Rows from block 7, named by matrix and row number. Each number is 128 + 32 x the weight over its row's rms, rounded and kept within 0 to 255. All counts start at 0. After the name is the row's rms in percent of the matrix's.
# convs2: project pointwise conv (model.blocks.7.convs.2.weight, 120x360x1x1), inputs 0-179
convs2.0 103 [123 146  68 160 135 109 143  52 125 116 170 158 115 123 184 146 174 137 150 116 148 132 149 114 108 129 142 146 139 174 174 156 153  99 182 119 132 113  88 164 158 141 122 154 151 111 184 145 119  98 138 123 116 148  99 124 155 119 118 101 102 154 140  79  56 130 177  92 137 104 155 130 155  92 122 102 132 147 132 114 126 140 142 124  95 132  54  78 135 122 182 112 133 136 149  71  85 109 111  90 157  98 168 142 146 136 165 111 120 134 150 150 183 111 136  83 122  89 105 106 111 205 200 103 134 146 114 118 138 129 192 115  94 186 177 118  83 134 116 155 102 197  75 115 121 128  82 188 214 118 189  57 125 158 101 114 160  80 193 105  95 150 133 110 176  85 117 108 138 164 156 116 155 170 188 141 120 188  78 133]
convs2.1 095 [144 156 144 177 149 123 135 112 115  89 140  96  81 132 118 162 132 115  67  72 152 136 162  94  91 156 109  85 116 104 115 152 130  95 113  84 122  85 155 169 103 125 145 179 120 141  88 115 153 161 140 158 147 147 140 148 125 121 131 121 108 120 103 143  97 151 170 206 139 141 145 148 158 158  91 132 122 105 141 119  88 105  93 104 125  86 194 124 137 115 174 100 175 111 105 180 124  89 109 107 131 141 125  98 102 130  86 151  63 164 151 202 104 159 120  84 200  88  78  84 207  71 143 151  92 151  71  86 140 127 104 171 139 138 111  78 119 116  93 162 124 187 121 114 103 146 163 194 202 136 145  88  88 168 131 112  73 173 199 134  61 156 102  94 134 168 141 141 167 137 164 144 115 130 172  95 172 154 131 110]
convs2.2 101 [151 174 186 136 111 136 200 172 186 168 116 135 146 112  96 130 162 128  89 100  91 137 106 108 147 108 165 103 136 109 179 180 144 102 156 105 135 179 142 115 128 138 162 108 122 120 137 141 155 119 139 138 158 163 122 109 144 126 108 110 134 212 165 147 115 116 164 144  93 132 103  95 141 106 173 178 127 142 128 192 151 135  93 140 121  71 147 140 126 173 155 141  29 135  97  94  91 159 138 152 142 103  99 148 140 112 105 123 204 108 149 126  61 106 106 111 108  80 117 178  97  96 119 144 146 120 139 138 129 111 130 144  50 133 130 160  74 108 117  44 188 208 174 130 189 152 191 100  93  98 115 113 138 166  75 163 128 128 121 134 137 135 136 157 110 150 154 167 123 113 174  95 129 139 127  92 155 175 149 101]
convs2.3 097 [151 116 137 136 159  58 160  66 136 149 156 104  74 110  99 151 121 108 138 100 158 106 141 102 122 142 123 141 113 130 135 103 107 153 114  99 112 199 122 192 108 136 156 149 141 212 144 105 145 148 110 158 165  82 163 106  97 139 106 112 152 165 187 100 183 135  76 111 150 102 135 117 136 125 199 132  83 158 146 113 123 137  90 182  85 138 156 139  91 111 191 101 117 125  96 116 139 132 114 117 112 139  44 122 163 128 117  83 139 112 101 125 119 194  86 122 147 150 166  87  90 100 154  99 154  72 131  71 134 130 159 155  76 130 138 126  97  88  85 157 150 116  87 189  79 107  88 192 143  73 137 164 102 152 138 121 139 122 164  97 129 162  97 103 100 113 117  69 125 202  14 124  93 145 102 151  83 134 150  87]
convs2.4 101 [152 172 105 113 180  77 144 128 152  31 142 101 156  77 136 111 148 135  69 114  80 145 153 154 101 170 176 120 128 113 177  89 130 136 189 140 133 118  72 150 133  83  99 205 147 176 126  80 155  99 121  95 197 131  73 135 128 171 145 132  93 180 110 108 151 124 117  97  99  89 108  53 115  89  77 158 143 151 146 172 148  80 135 139 125  93 143  88 103 107 180 142 161 110 161 154 129 119 108 124 106 129  94 130 132 116  69 126 139 143 198 116 198 121 112 151 152 121 138 160 140  88  79 147 137 156 126 126 106 162 127 165 103 129 150 130 166 126 134 104 183 140 178 147 112 100  60 140 107  99 138 149 128  88 170 119 103 169 136 137 106 168 131 146  96 137 123 123 109 133 142  67 128 169 139 119 159 114  94 160]
convs2.5 100 [127 197 175 177 122 115 103 148 206  78 141 111  95  66 174 119 126  91 138 185  92 112 120 198 166 173 102  97 116 119  91 142 191 165  78  97 129  92 140 108 141 115  76 125 126 153 156 128 118 120 145  50 129 138  96 125 121  80  71 116 129 159 114 165 102 163 133 157 157 144 100  85 155 166 154 152  96 137 137 119 130 160 133  71 172 100 115 134 157 157  36 162 103 125 152  84  56 134 164 102 131 159 108 132 183 126 136 117 161  88 127 114 124  89 156 169 164  51 139  89 121 143 135  92 169 153 121  77 177 168 111 119 137 122 130  93 178 121  77  84 129 154 157  76 129  79 117 138  90 139  83 131 176  92 143 119 124 177  75 130 193 190 165 175 138 157 118 115 149 128 129 144 164 141 113 147  76 149 127 126]
convs2.6 099 [146 102 109 139 143  85 123 162 138  97 187  54 131 162 128 122 117 110 162 112 124 120 121 180 123 141 158  97  96 117 150  97 188  95 149 141 131 171 103 109 128 184 102 159  63 106  95 150 106 118 127 136 143 146 167 215 199  85  78 216 192  74 168 123  77  85 136 138 147 118 127  88  91 155 145 120 107 181 121 176 170 143 123 123  97 126 156 168 177  96  88 113 114 224  90 152 114 139 198 104  78 139 146 124 134 129 158 102  76 125 124  89 171  87  84 120 104 103 128 145 134  79  71 137 150 146 109 178 110 127 113 130 124 113 116 120 163  85 178 121 139 150 172  99 102 146 109 142 119 126 106 127 180 100 104 171 114 156 108 130  71 131 150  99 151 121 150  79 160  72 169 159 115  57  93 191 165 174 202 147]
convs2.7 098 [120 115 108 122 112 121 150 108 122  60 120 138 142 119 156 121  71  97 164  76 125 135  53 139 175  82 138 107 156 121 105  80 112 152  97 110 131  76 129  98 122 167 174 106 184 141 194 114 208 187 112 145 149  68 121  54 132  84  86 168 148 115 138 109 133 169 123 145 119 156 123 127 143  54 110  83 129 181 112  89 161 112 122 182 170 103 187 161 157  75 176 168 163  89 145 156 130 112 120 146 149 101 121 123 154 118 112 109 109 170 113 110 131 144 135  50 160 140 155 128 152 134 120 143 179 152 118 108 113 120 134 162 125 125 161 138 131 161 119 150 120 161 106 138 178  85  53 184 113 102 151 114 104 100 105 123 147 110 136 144 105 177  64 123 144 119 103 118 121 120 237 110 149  98 129  66 108 125 165 115]
convs2.8 101 [ 79  72 111  83 128 113 162  89 167  68 128  80 117 170 110 169 110 102 120  94 123 126  62 112 164 117 137  56 131 122 116 100 142 117  68  98 106 140 181 123 121 142  93 105  68 127 120 167 117 186 102 174 150 150 105 100 124 106 129 150 206  71 138 135 147 165  60 128  61 107 118 135 152 157 146 118 108 131 123 139  81 131 171 106 157 120  84  89 142  87 147 177 123 109 117 129 134 153 119 143 126 135  95 133  50 153  59 129 121 102  84 129 103 175 122 110 118 193  84 140  91 120 129 182 156 114 147 118 182 105 150 129 123 116 137 154  93 133 130  90 107  92 149 189 147 106 173 134  89  92 145  76  77  65 123 116  96 138 137 147 128 162 105 133 154 143 135  77 108 118 188  99 168 148  80  89 131  91 133 129]
convs2.9 098 [197 156  82 156 105  83  75 136 126 113 110 128 152  95 151 173 156 113 112  87  90  80 106 132 166 136 174  97 137 148 125 165  91 124 127 112  95 130 125 160 158  79 154 101 181 165  99 187 180 132  57 143 130  55  85 151 162 115  92 110 140 119 147 151  87 199 140 156 140 107 126 155 119 119 153 153 101 122 135 153 125 135 109 184 120 125 142 160 120 123 119  91 169 169 201 132 137 137 120 116 105 129 122 110 117 117 141  65  68 159 207 117 172 144 135 172 159 138 126 173 115 130 133 128 172 118  99  70 126 166 126 125 120  76  67 170 126  66  63  86 181 113 172 141 186  72 194 152 210 158 150 135 105 104  99 149 124 121 155  86  97 122 163 162 121 135 133 161 146 122 149 201 136  77  99 177 198 199 162 152]
convs2.10 100 [124 181 123 111 166 102  98  87 164  90 108  50 115 138 112 153 128 141 148 100 215 119  48 109 127  87 142 138 135 116  90 129 121 157  72 134 174 106 145 165 109 177 112 194 189  96 111 188 176 109 139  89 140 169 138 107 140 198  92 117 109  86 128 142 110 178 111 132 141 172 138  61 135 135 159 106 105  95 169  65 151 121 143 131 144 159 100 109  99 124 162 161  87 156  98 154 150 244 135 143 103 122  99 109 136 104 123  78 128 135 138 134 184 144 147 161  81  84 110 119  99  95 170 166 110 144 146 142 144  92 208 157 109 131 145 120 111 119 126 107 154 104 133 119 122 176 114 189 127 108 157 184 142 108 152 116 198 153 184  86 181 117 101 110 127 201 142 118 105 171 175 143 170 144  70 139 128 134 145 107]
convs2.11 104 [125 119 159  87 111 152 107 144 120 146 119 118 169 148 141 158 126 108 162 118 145 151 129 108 167 174 137 127  95 173 113  90 194 124 111  87 130 134 143  70 117  60 139 152 109 116  66 153 129 126 138  94 132 151 166 147 162 126 195 132 156 157  57   0 129 130 130 138 137 158 151 132 137  81 157  66 137  63  62 171  92 124 164 111  87 137 143 143 114 132 112 131 158 134  74 133 128  76 159 145 145 141 119 101 148 137 105 111 185  90  79 160 103 122 101 207 116 173 180 121  91 109 102 177 137 139 109 122 117 137  93  82 116 126 134 123 126 168 168 171 116  90 134 133 154  98 144 141 120 149 132 163  73 175 118  76 133 139 141 126 139 134  92 110  57  98 108  79 139 160 130 107 155 146 165 120 166 107 134  82]
convs2.12 102 [171 149 133 117 189 189 126 130 149 108 153  96 197 154  74 129 104 109  80 165 110 150 115 113 115 128  94 119 123 144 181 130 186 131 101 136 129  93 185 128 127  95 161 171 128 170 137 202 111 131 162 103 121 112 106 123 162 180 111 114 111 149 133 160 135 104 184 117 145 200 134 101  86 121 103 192 103 136 128 148 137 149  74  91 213  90 151 166  89 145  98  51  88 152 153 113 200 111 162 192 141 106 129 149 152 136 109 108 180 114 141 138  77 130 110 102 108 163 171 155 161  90 147 129 151 141 138  91 132 156 161 127 140  71 133  69 134  83 120 122 129 138  82 146 161 119 123 141 150 100 224 111 123 143  87 121 141 155  99 147 109 151 126  29 137 146 127 174 154  53 187 139 193 157 135 183 119 129 108 151]
convs2.13 098 [140 108 130 149  59 122 131 142 121 167 112  68 126 178 149 138 157 117  71 118  59 134  52 149 137 137 151 150 152 144 129 136 118 118 135  46 193 101 131  80 108 160 100  72 119 126 113 130 122 105 106 129 158  54 135 168 113 243 169 107 126 100 149 142 135  81 131 131 168 123 133 112 145  83 133 120 120 110 148 158 166 142 133 119 115 134 115 149 177  98 167 160 103  98 106 155 116 139  91 148 103 128 149 130 104 135 129 137  94 170  70 119 121 124 165  87 130  87 109 112 111 145 172 141 129  90 143 143 170 174 125 119 166  91 154 129 149 125 137 125  83  67 123 129 107  66 191  94 111 113 123 166 185  71  87 150 143 106 136 111 194 100 170 128  64 140 128 143  83 106 140 105 155 212  73 109 151 126  97 162]
convs2.14 100 [ 78 177  95 175 134  92 135 145 126 139 157  97  94 119 171 167 112 131 165 154  87  78 111 114 126 127  90  89 161 112 147 120  75 128 123 164 162 190 156 100 100 171 165  99 111 161 116 143  95 120 196 187 121 177 171 166 114 147 119 146 122  98 168  91  69 140 128 118 144 103 122 194 131 158 153 162 163 117 152  82 127 104 140 108 148 155 144 156 172  88 108 115 170  99  74 101 108 197 148 103  88 125 145 137 159 109 162 164 136 100 121 159 167 103 120 119 145 134 144 159  66 134 112 103 141 154 131 130 116 150 114 133 149  38 140 126 139 149  80 155 106 127 186 108 140  95  91 142 130 103 129  80 162  99 135 134  89 175  96 154 163 114 209 116 125 169 122 130 105 119 101 163 119 160 107 122 116  97 137 125]
convs2.15 104 [114  63 112 126 113 152 146 163  95 121 141 123 147  84 134 175 125 119 149 125 108 136  84 125 166 150  45 161 105  79 149 142 142 110  85 139  91 133  75 124 104 117 142  94 150 115 106 145  69 113 114  75 175 156  84 174 104 118 130 127 130 170 129 142  75 167 113 112 152 130  74 192 164 135 139 171 151  89 120 147 173  95 134  72  90 129 186 128  81 123 162 163 145  66 119 134 139 163  97 113 122 170 164 108  94 164 124 150 117 136  85 125 136 127 152 116  83 111 168  96 151 117 116 103 116 113 108  46 173  79 140 121 154 112  98 157 116  90 108 101 157  86  84 130 164 121 153 135 158 123 118 152 140  73  60 158 118 125 164 133 108 134 155 127 148 181 101 128 137 179 200 168  82 101 105 114 143 132 132 177]
convs2.16 106 [138 179 159 139 140 148 154  98 193 132 149 146 100 136 165 122 150 136 151  91 106 134 132  47 168 162 119 124 161 152 173 150 170 118 109 111 164  98 126 153 129  67  80 100  22 120 125 100 113 132 177  75 135 104 104 169 101 177 154 122 177 115  89 147  66 147 142 107 148 145 115 109 110 147 122  85 115 101  63 139 117 155 115  74 126 104 119 131  79 103  88 141 148 143 134 170 123 140 141 164 133 157 144 147  89 232 178  78 108 141 162 143 162 131 146 172 156 117 148 167 128 133  66 122 162 112 137 136 147 105  66 112 151 101 182 105 126 123 124 199 113 144 120 120  90 151 192 129 142 125  68 170 145 155 220  97 168 168 118 107 180 142 139 174 111 102 100 131  89 113 168 116 104 152 101 130  91 115 159 154]
convs2.17 099 [103  94 133 140 139 131 112 111 130 110 138 137  61 154 123 112  77  93 157 128 134 143  81 118  99 145  94 168 127 115 136 123  82 120 136  65 132 192 172 118 130 161 167  96 143 149 156  95  88 116 108 100 115  30 102 163  87 101  97 107  83 155 148 113 174 174  93 181 115 156 102 150 190  70 169  67 144 152 102 127 143 139 111 139 120 159 110 154 116 130 159 146  88 148 147 108 122 156 116 130 124 142 155 136 125  61 167 142 146  93 122 140 105 141 118 133 121 110  78  93  96 168 145 130  99 104 122  23  96 151 132  45 194 147 114 148 126 172 128 105 126  98 129 100  48 125  89 195 165 123  76 100 140 108 147 160 123  88 147 141 133  82 123  89 102  89 131 112 105 138 137  87 112 157 118 149 176  96 141 106]
convs2.18 097 [102 136 142 122 136  53 113 140 102 126 166  97  65 125  96 150 139 122  75 115 135  58 189 118  96 156 125 186 129  90  43 121 174 114 136  91 139 135 111 128 139 142  99 171 163 114  88 108 126 135 123 134  74 142 122 117 144 140 181 114 183 130 183 143 107 109 109 100 114 112 135 177 133 129 138 111 119 128 126 184 178  69 176 150 160 133 184 156 135 133  99 138 142 183 107  51 164 136 159  97 111 134 147 141 106 113 103 127 187 148 121 102  76 128 126  96  92 116  61 120 162 188 103  77 148 113 123  41 131 179 123 165 141 144 121 148 111 174 175 112 135  83  99  80 119 109  84 156  79 141 176 149 132 116 161  70 139 139 169 143 109 170  92 126  77 166 165 142 133  82  73 147 116 176 124  18 157 138 103 152]
convs2.19 103 [145 118  88 111 152 149  96 151 211 151 131  73 111 126 149  47 125  87 182 148 158 128 151 160 136 124 158 112  96 161 103 153 123  75 108 143 131 181 104 124  97  86  89  78  94 126 160 135 122 136 143 162  94 130 123 160 128  86 162  97 165 175 179 172 145 156 133 194 115  42 139  83 157 131 157 109 105  83 140 184 111 130 119 111 140 124  43 171 162 110 157 144 123 131  98  98 177 150  91 132 142 107 118 131  69 152 132 137 136 154 155 123  80 239  73  91 118 131 121 119 139 108 138 113 110 141  68 149 116 121 138 164 141 164 137 125 144 133 121 156 205 177 175 139 135 169 123 102 151 103 121 107 135 118 113  84 155  91 128 164 123 122 185 110 132  85 132  91 126  39 133 120 130 143 140 171 170 132  98 183]
convs2.96 102 [118 157  99 117 102 139 143 124  80 107 145 172 174 160 130 149  76 143 133 119 120 107 172 159 112 139  92 145 110  96 160 158 166 154 231 134 101  96 138 158 130 129 110  79 189 142 124  88 105  92 153 141 140 143 171 131 175 145 118 140 118 147 185 133 164 158 134 180 126 187 124 127 122 128 138 134 147 140 120  82  97 135 109 168 162  98 136 156  61 129 124 168 148  80 146 143 192 207 123 150 158 160 108 151 152  96  92 138 107 164  81 122 113 173 114 111 183 103 114  96  98 126 146 177 124 124 115  94 149 105 113  89 142 181 123 122 152 156 148 119 144 118 109 108 103  28 119  96 114 249 138 177 185 120 167 107  82 151 109 169 133 138 113  81 111  83 187 124 108 121 184 133 173 124  76 104 127 112 184 147]
convs2.97 097 [122 173  90 160 185 190 112 134 133 139 153 121  98  98 105 142 134 120 172  89  60 103 171 108 109 115 178  83  90 172 150 125  81  81  89 137 134  91 120 110 117 109 189  75  99 125  83 158 132  94 168 134 125 163 220 177  75 112  85 114 131 166  76 131 108 152 165 130 130 119  90 130  86 148  87 141 115 187 125 135 117 122 101 120 109 125 202 190 138 136  93 136 110 215 115 166 137 190 104 103 102 135 105 122  82 118  99 118 116 151 131 127 176 111 132 158 119 161 163 125 119 154 126 127 228 225 111  93 144 129 127 115 158 125 119 103 115 166  74 171 150  44 126 152 135 151 173 148 112 168 177 152 119 144 109 120 119 114 161  68 100 140 187 106 152 173  99 121 186 173 101 128 139 123 118 107 176 135 132 107]
convs2.98 101 [103 148 192 115 143 174 147 121 124 130 123 161 166 109 123 137 132  74 179 122 128 168  77 113 102  99 213 115 159 106 115 172 143 148 143 143 196 101 112 136 168 133 102 108 170 110 127 140  51 123 148 133 172 114 140 110 124 116 127  66 140 158 122  64  63 153 114 140 137 124 113 131 135 101 156 180 120 143  71  86 105 128 118 120 121 123 223  84 158 121  68  87 128 125  88  94 105  80 142 111 100 140 120 117  68  97  81 173 158 142 146 161 130 127 127 115 160 100 178 192 163 128 153 173 154 125  64 175  68 115 141 112 151 125 127 146 122  97 130  96  95 141 123 101 169 123 135 132 129 175 103 145 127 123 134 111  88 133  76 102 132 118 101 162 157  96 156 147 122  95  98 153 137 165 154 138 127 141 168 149]
convs2.99 096 [110 125 126 102 146 145  88 154 158 125 107 115  93 114 181 125 137 132 127 191 140 140 117  86  79 173  62  97  80 135 144 111 122 142 132 116 155  74 198  77 134 127  85  83 159 102 135 153 120 119 161 128 108 165 192 145 168  91 120  60  69 140 116 137 148  91 139 108 140 156 111 236 146 132 133 146 104 117 152 124  84 147 108 145 161 102 100  85 164 121 137 140 137 113 137  90  83  86 160  92 126  89 125 125 101 126  90 106  89 161 165  70 169 105 147 121 101 116 168 141  87 123 138 123 121 122 111 158 110 168 173 140 113  94 120 139 148 181 119 154 103 114 116 119 166 185 128 129 208 155  83  88 140 164 147 137 124 225 144 125 143 129  87 100 138 114 123  71 111  90 150  95 116  98 120 101 118 127 106 128]
convs2.100 105 [165  48 123 115 171  92 115  72 181 125  99 130 179 143 118 107 105 128 141 124 136 108  76 146 105 132 136 129 160 167  72 100  86  89 157 115 113 133 134 113 137 141 145 126 115  91 153 130 106  64 125 131  34 146 109 220 134 108 116 155 122 122 188 123 135  86 143 124 161 136 157 150 141 125  70 137 112  79 129 118  98  93 110 186 175  96 143 203  94 112  65 140 140 148 106 116 129 147 161 173 141  99 113 179 123 115  99 156 132 111 108 107 150 124  87 142 126 182  86 145 144 158 130 123 147  71 133  64  94  82 127 164 153 111 129 143 170 146 101 174 101  70  86 147 117 118  80 135 126 209 173 156 155 100  93 106 146 105 124 129 115 101  91 179 113 159  99 144 144 147 177 169 159  88 118 100  72 201 132  74]
convs2.101 102 [118 151 126  67 112 119 175 176 110 186 164 101 151 161  81 175 118 125  96 137 124 145 112 111 136 126 127  93 150 155 122  90 109 130 138 136 149 148 143  86 133  99 183 115 169 124 188 131  97 176 147 151 201 185 175 115 155 109  89 163 169 169 146 172 238  77 135 150  82 151 104  76  79 100 133  65 120  74 137 127 114  32 107 106  96 147 110 161 126 147 165 168  48 119 106 106 151 131 134 145 121 169 141 108  80 127  61 106  97 100 138 195  83 171 136 116 127 144 139 178 129 149 133 102 119 163 149 146 230 104 116  85 109 113 143 150 119 136 130 154 204 210 140 128  97  90 161  82 167 149  91  73 101 132  48 128 143  75  97 126 131 144 135 114  93 133 128  63  64 109 156 121 112 109  93 173 117 118  76  87]
convs2.102 101 [134 189 177 119 118 210  84 121 119 109 112  76 122 127 118 100 148 120 118 135 134 145  86 115 157 129  79  89 128  97  85 102 153 161 126  93 116 133 114 112 151  99 184 130 107 163 117  98 165 144  62 169 104  85 186 124 223 139 134 132 165 158 113 135 126  52 154 135  85 108 158 112  86 145 139 130 145  93 113 101 102 100 116 125  92 138  83  69  55  99  20  51  92 100 163 102  84 173 125 139  93 193 139 131 139 203 113 192 130 123 155  62 107 160 105  97 145 154 166  70  72 154 107 106 133 100 146 138 148 108 166 112 117 154 114  73 135 140 141  89 117 149 150 114 116 164 146 152 172 153 164 168 141 131 114 141 151 117  81 106 129 123 105 113 149 166 127 103 150 154 165 118 120 125  99 169 191  90  71 136]
convs2.103 103 [130  91 108 138  85 158 102 119 108 159 196 126 108 111 127 167 124 107 126  80  82  64 122 143 160  99 121 130 114 165 152 119  70 147 129 124 131 110 138 116  95  95 207 164 139 127 152 168 197 124  98 133 119 148 152 118 107 165 128  54 131 160 143 133 196 171 161 128  93 133  95 173 119  86 144 158 151 130 102 137 119 121 131 152 122  97 121 141 103 130  89 157 156  89  70  81 169 140 132 160 138 187 158 121 158 142 142 213 114 111 179 170 120 126  93 103 122 144 132 109 138  86 121 137 164 170  82  48 146 163 116  83 129 155 134 126 139 170 182  84 136 100 100 149 125 144  94 133 145 110 198 117 121  60  51 148 136 159  83 115  98 186 148 106 115 131 114 113 157 114 141 108 135 164  88 127 148 114 168 128]
convs2.104 103 [169 127  67 130 125 129 164 134 147 128 155 125 120 134 118 125 122 171 174  82 119  95 162 141 121 100 143 127 121 115  93 141 120 160 133 101 142 105 135 158 151  87 132 142  63 108 153 194 132 110 139 218 106  70 123  91 100 134  80 129 136 110 103 192 102  87 128 112 126 116 134 139 116 207 113 245 146  40 120 120 199 126 118 127  84  61 132 150 144 111  50 150 146 145 103 166 115 166 139 102 144 108 148 133 126 181 114 150  91 137 139 141 137 184 125 144 113 129 149 101  93 113 139 138 165 141 161  93 171 110 150 104 134 221 129 131 117 115  74 145 135 110 208 154 125  51 128 110 147  71 157 197  97  85 177  86 161 175 173 143 132 141 151  99 115 147 154 118 128  77 123 161 117 114 122 156 126 180 164 172]
convs2.105 101 [159 107 126 144 176  60 104 119 178  38 146 116  70 164 117 156 134 124 168 146 141 122 167 212 106 104 127 139 123  68 145 154 123 113 170 101  95  83  99  70 118 183  53 168  89 149 137 135 119 150  97 140 122 121 125 120 135 102  80  90 164 138 120 185 119 136 130 107 162 160  91 154 126  94 106 124 141 121 106 141 176 157 137  76 124 128 173  62 149 156 103  81 141 156 125 123 127 122 126 147 192 133 163 115 114 111 164 104  83 127 120 167 139 170 197 117  97 137 117 168  89 188 121  86 151 111 120 142 134 101 129 121 165  89 120  91 153 128 114 115 118 142 154 137 142 143 119 104 134 199  66  68 115 108 142  75 120  96 135 165  80 112 127 163 179 121 148 136 109  37 155 142 181 129 146 114  86  64 112 133]
convs2.106 097 [ 86 255  99 125 124 155 161 122 123 114 100 124 115 101 131  84  88 125 123 179 118 149 166 103 188 147 159 109  92  98  92 154 119 113 117 126  69 102 169 130 157 150 231 124  83  77 145 166 120  78 130 144 138 154 178  77 106 128 100 115 128 121 140 215  41 158 152 155 116  96 119 113 116 114 166 209 134 140 103 136  63 103 164 138  75 166  30  95 120 138  73  90 117 177  94 118 100 104 156  35 120 128 126 100 124 114 111 143 138 164 138 178 132  81  89 124 147 125 182 150 141 141  98 102 132 132 142 149 116  99  55 123 150 112 112 118 118 137  85 116 193 141 144 131 158  97 116 130  77  98 144 165 114 181 134 129 139 112 140 119 109 155 155 118 153  96 175 128 163 149 117 158 123 140  82 144 154 183 174  94]
convs2.107 097 [112  93  96 180  78  86 110 103  81 134  98  90  89 121 110 184 140  85 101 136 155 128 106 116 138 134 173 129 156 147 149  62 102 136 106 150 127  92 159 209 110 126  82 164 118 122 146 135 136 169 127 127 105 118 105 152 132 137 158 160 122  97 182 139 151 133 114 123 123 161 110 142 112 170  96 159 142 140 126 125 121 112  99 103 138 118 164 195 142 123 104 113 109 120 135  87 104  74 100  66 185  97 130 147 142 180  90 129 171  50 147 109  51 135 112 150 153 129 127 130 113  68 156 139 136 160 128 123 165 105  85 148 126 140 164 134 148  94 115 128 127 142 132 143 163 162 121 177 155 118 151  83 125  92 171 137 175 209 151 123 185  82 135 100 118 138 128  96 146 107 142 171 156 193 125 142 138 104  78 133]
convs2.108 101 [127 129 186 204 153 136  99 177 177 183 173  77  99 112 117 130 201 151 154 115 163 101 143 140  70 114 105 135 154 141 167  77 136 120  99 112 154 133 115 135 122 176 133 187 137  85 115 168  75 123  85  89 126 123 116 133 126  79  97  87 115  75  91  77  95 151 106 206 141 190 166 106 195 130 154 155 121 155 123 119 116 194 194 150 139 136 131  93  74 181  78 155 151 122  70  92 134 119 134  92 121 150  79 120 149 148  87 113 142 157 120 131 175 133 169 164 118 134 119 127 101 111 101 163 116 117 160  59 170 125 153  89 184 161 124 130 138 115 130  99 160 118 101 101 109 150  48 131  83 153 187 135 112 121 111 116 152 142 133 117 165 148 121 174 134 170 144 120  88 137 123  97 158  59  68 176 148 154 189 125]
convs2.109 093 [148 167 158 136 174 172 159 117 179 110 137  35 124 115  94 162  91 142 153 114 137 152 148  99 128 112  95 126 148 137 175  64 102  97  75 153 136  90  49 184  92  97 209 111  23 106 122 173 129 174 164 127  63  59 139  96 134  98 152 101 107 130 109 145 147 175 102  98 119 103 106 138 156 198 132 133 128 121 154 155 117 157 107 181 101 191 139 126  89 108 133  80  90 136 198 170 162 108 199 156 140 139  75 130 128  81 107 140 114 147 155 145 112 105 105 133 151 109  91 155 155 129  62 157 174 104 101  96 113 106 151  88 126 111 158 110 108 120 118 123 144  69 133 156 102  73 159 140 118  85  80 136 120  83 165  96 128 148 108 143  69 104 123 147 139  98 117 120 138 149 144 100 135 163 119 132 105 150 159  96]
convs2.110 103 [100 118 103 100  95 132 154 106 114 118 185  83 147 168  98 121 105 129 100 233 146 125 124 124  92 105 166 161 125 134 133 131 144 153 131 136 153 192 147 140 110 150  60 110 117 158 120  42 114 185 151 142  61 144 163 183 130 152 161 124 110 124 103 133 167 119 151  79 117  89 163 162 101 160 106  82 128 148 168  86  51 169 116 160  66 117 128  71 170 134 170 100 150 143 126 102 149 106 115 125 124 114  91 141 107 122  91 160 175 120 189 115 122 106 136 145 121 151 220  82  82 109 118 193 170 128 157  77 195 102 127 108 142  97 151 149 130 125 136  63 106  53 137  83 147 136 186 119  81 179  69 180  70 150 139 147 156  86 184 137 126 171  94 138 130 109 108 164 146 120  60 173 142 150 167 124 128 112  83 167]
convs2.111 098 [119 138  65 110 121  94  73 122 137 172 114  61 136 141 121 184  90 134 137 149  73  99 110 130 129 123 118 106 120  98 177  91 152 177 112 152 130  81  80 125 167 112 114 132 177  76 121 148 137 133 168 191 107 136 153 127 131 106 109 197 132  90 118 122  78 136 151 140  68 139  98 142  96 148 148 117  94 157 113 135  90 142  70  96 121  86 103  89 118  86 139 170  83 138 149 139 173 206  97 109 163 108 100 107 138  98  69 100 155   2 102 102  69 106 129 118 122  68 148 105 124 132  99 107 156 152 187 150 139 165  76 102 109 130 102 144  85  75 130 106 125 186  88 110 107 118 147  88 139  88 118 148 105 107 128 138  69 187 142 121  87  94 142 159 145  86 141 124 139 144 129  81  70 136  90 102 175 108 115 141]
convs2.112 098 [130  95 150 152 119  74 131 106  91 148 186 109 135 124  98  95 154 115 167 146  89  97 106 114 116 105 137 106 179 172 173 125 137 155 129 107 103 160 145 110 137 116 127 101 162 132  91  80 167  97 159  71 162 127  98 255  91  93 151 139 151 150 150 139 137 134 126 102 103  80 101  51 115 137 206 114 135 191  73 141 140 124 124 144 186 160 124 110 140 103 137 142 103 156 123 128 102 188 142 164 187 124  96 144 152 175 129 131 117 104 126 111 116 135 166  57 121 162 179 106 123 125 119 109 138 138  86 165 111 164 155 105 152 147 117 100 132  76 112 128 135 194  95 136 149 121 147 139 147  73  89 117 130 110  60 102 158 102  57 157 103 160 113 147  56  95 115 128 139  63  86  91 134 208  86 135 179 163 209 126]
convs2.113 100 [131  78 122  89 143  97 114 140 136 156 166 201 137 111  87 136 159 117 126  77 153 115 106  92 138 134 131 147 139 105 136  64  91  99 125 144 157 170 120 156 115 126 121  96 102 168 151 125  62 128 135 150  86 101 126 149  72  76 138 121 139 111 104 162 158  79  74  89 147 113  65 108  96 113 108 129  80 138 128 118 168 142 121 116  66 152 108 148  61 116 134 165 109 117 112 123 112 159 128  90 153  74  72 146 112 138 199 110 115 158 106  94 159 165 149 104 132 118 157 113 140 117  78 102 152 184  60 116 164 130 126 109 130 186 133 125 135 132  65 171 143 101 144 117 138 177 166 161 166 146  70 127 122  82 170 162 135 180  85 139 123 148 137 105 132  78 109  78  85  92  64 129 127 110 132 159 122 138 217 147]
convs2.114 101 [125 138 132 191 114  15 142 157 114 134 112 125  48 113 145 163 123  79 191 154  93 106 132 150 181  90 135  36 125 125 151  89  94 162  77 117  86 162 126 139 168 140 111 126 132 141 157 131  76 122 141 119 115 206  96 154 112 157 151 119 146 141  68 158 154  94  68 121 133 145  88 135  82 205 134 135 148 208 120 157 149 116  73 163  94 159 145 123 126 114 121 149  95 142  81 110 114 137 103 152 159 133 102 177 101 119  95 113 164 129  43 116 148 123 130 152 106 113 125 107 121 142 132 125 153  32  94 123 142 156 174 143 129 123 104 105 150 135 177 141 126 140  92 146 182 140 122 102 101 137 164 121 119 106 107 110 114 142 167 124  94  83 164 155  85 135 175 139 177  35 113 128 146 125  97 154  99 137 189 138]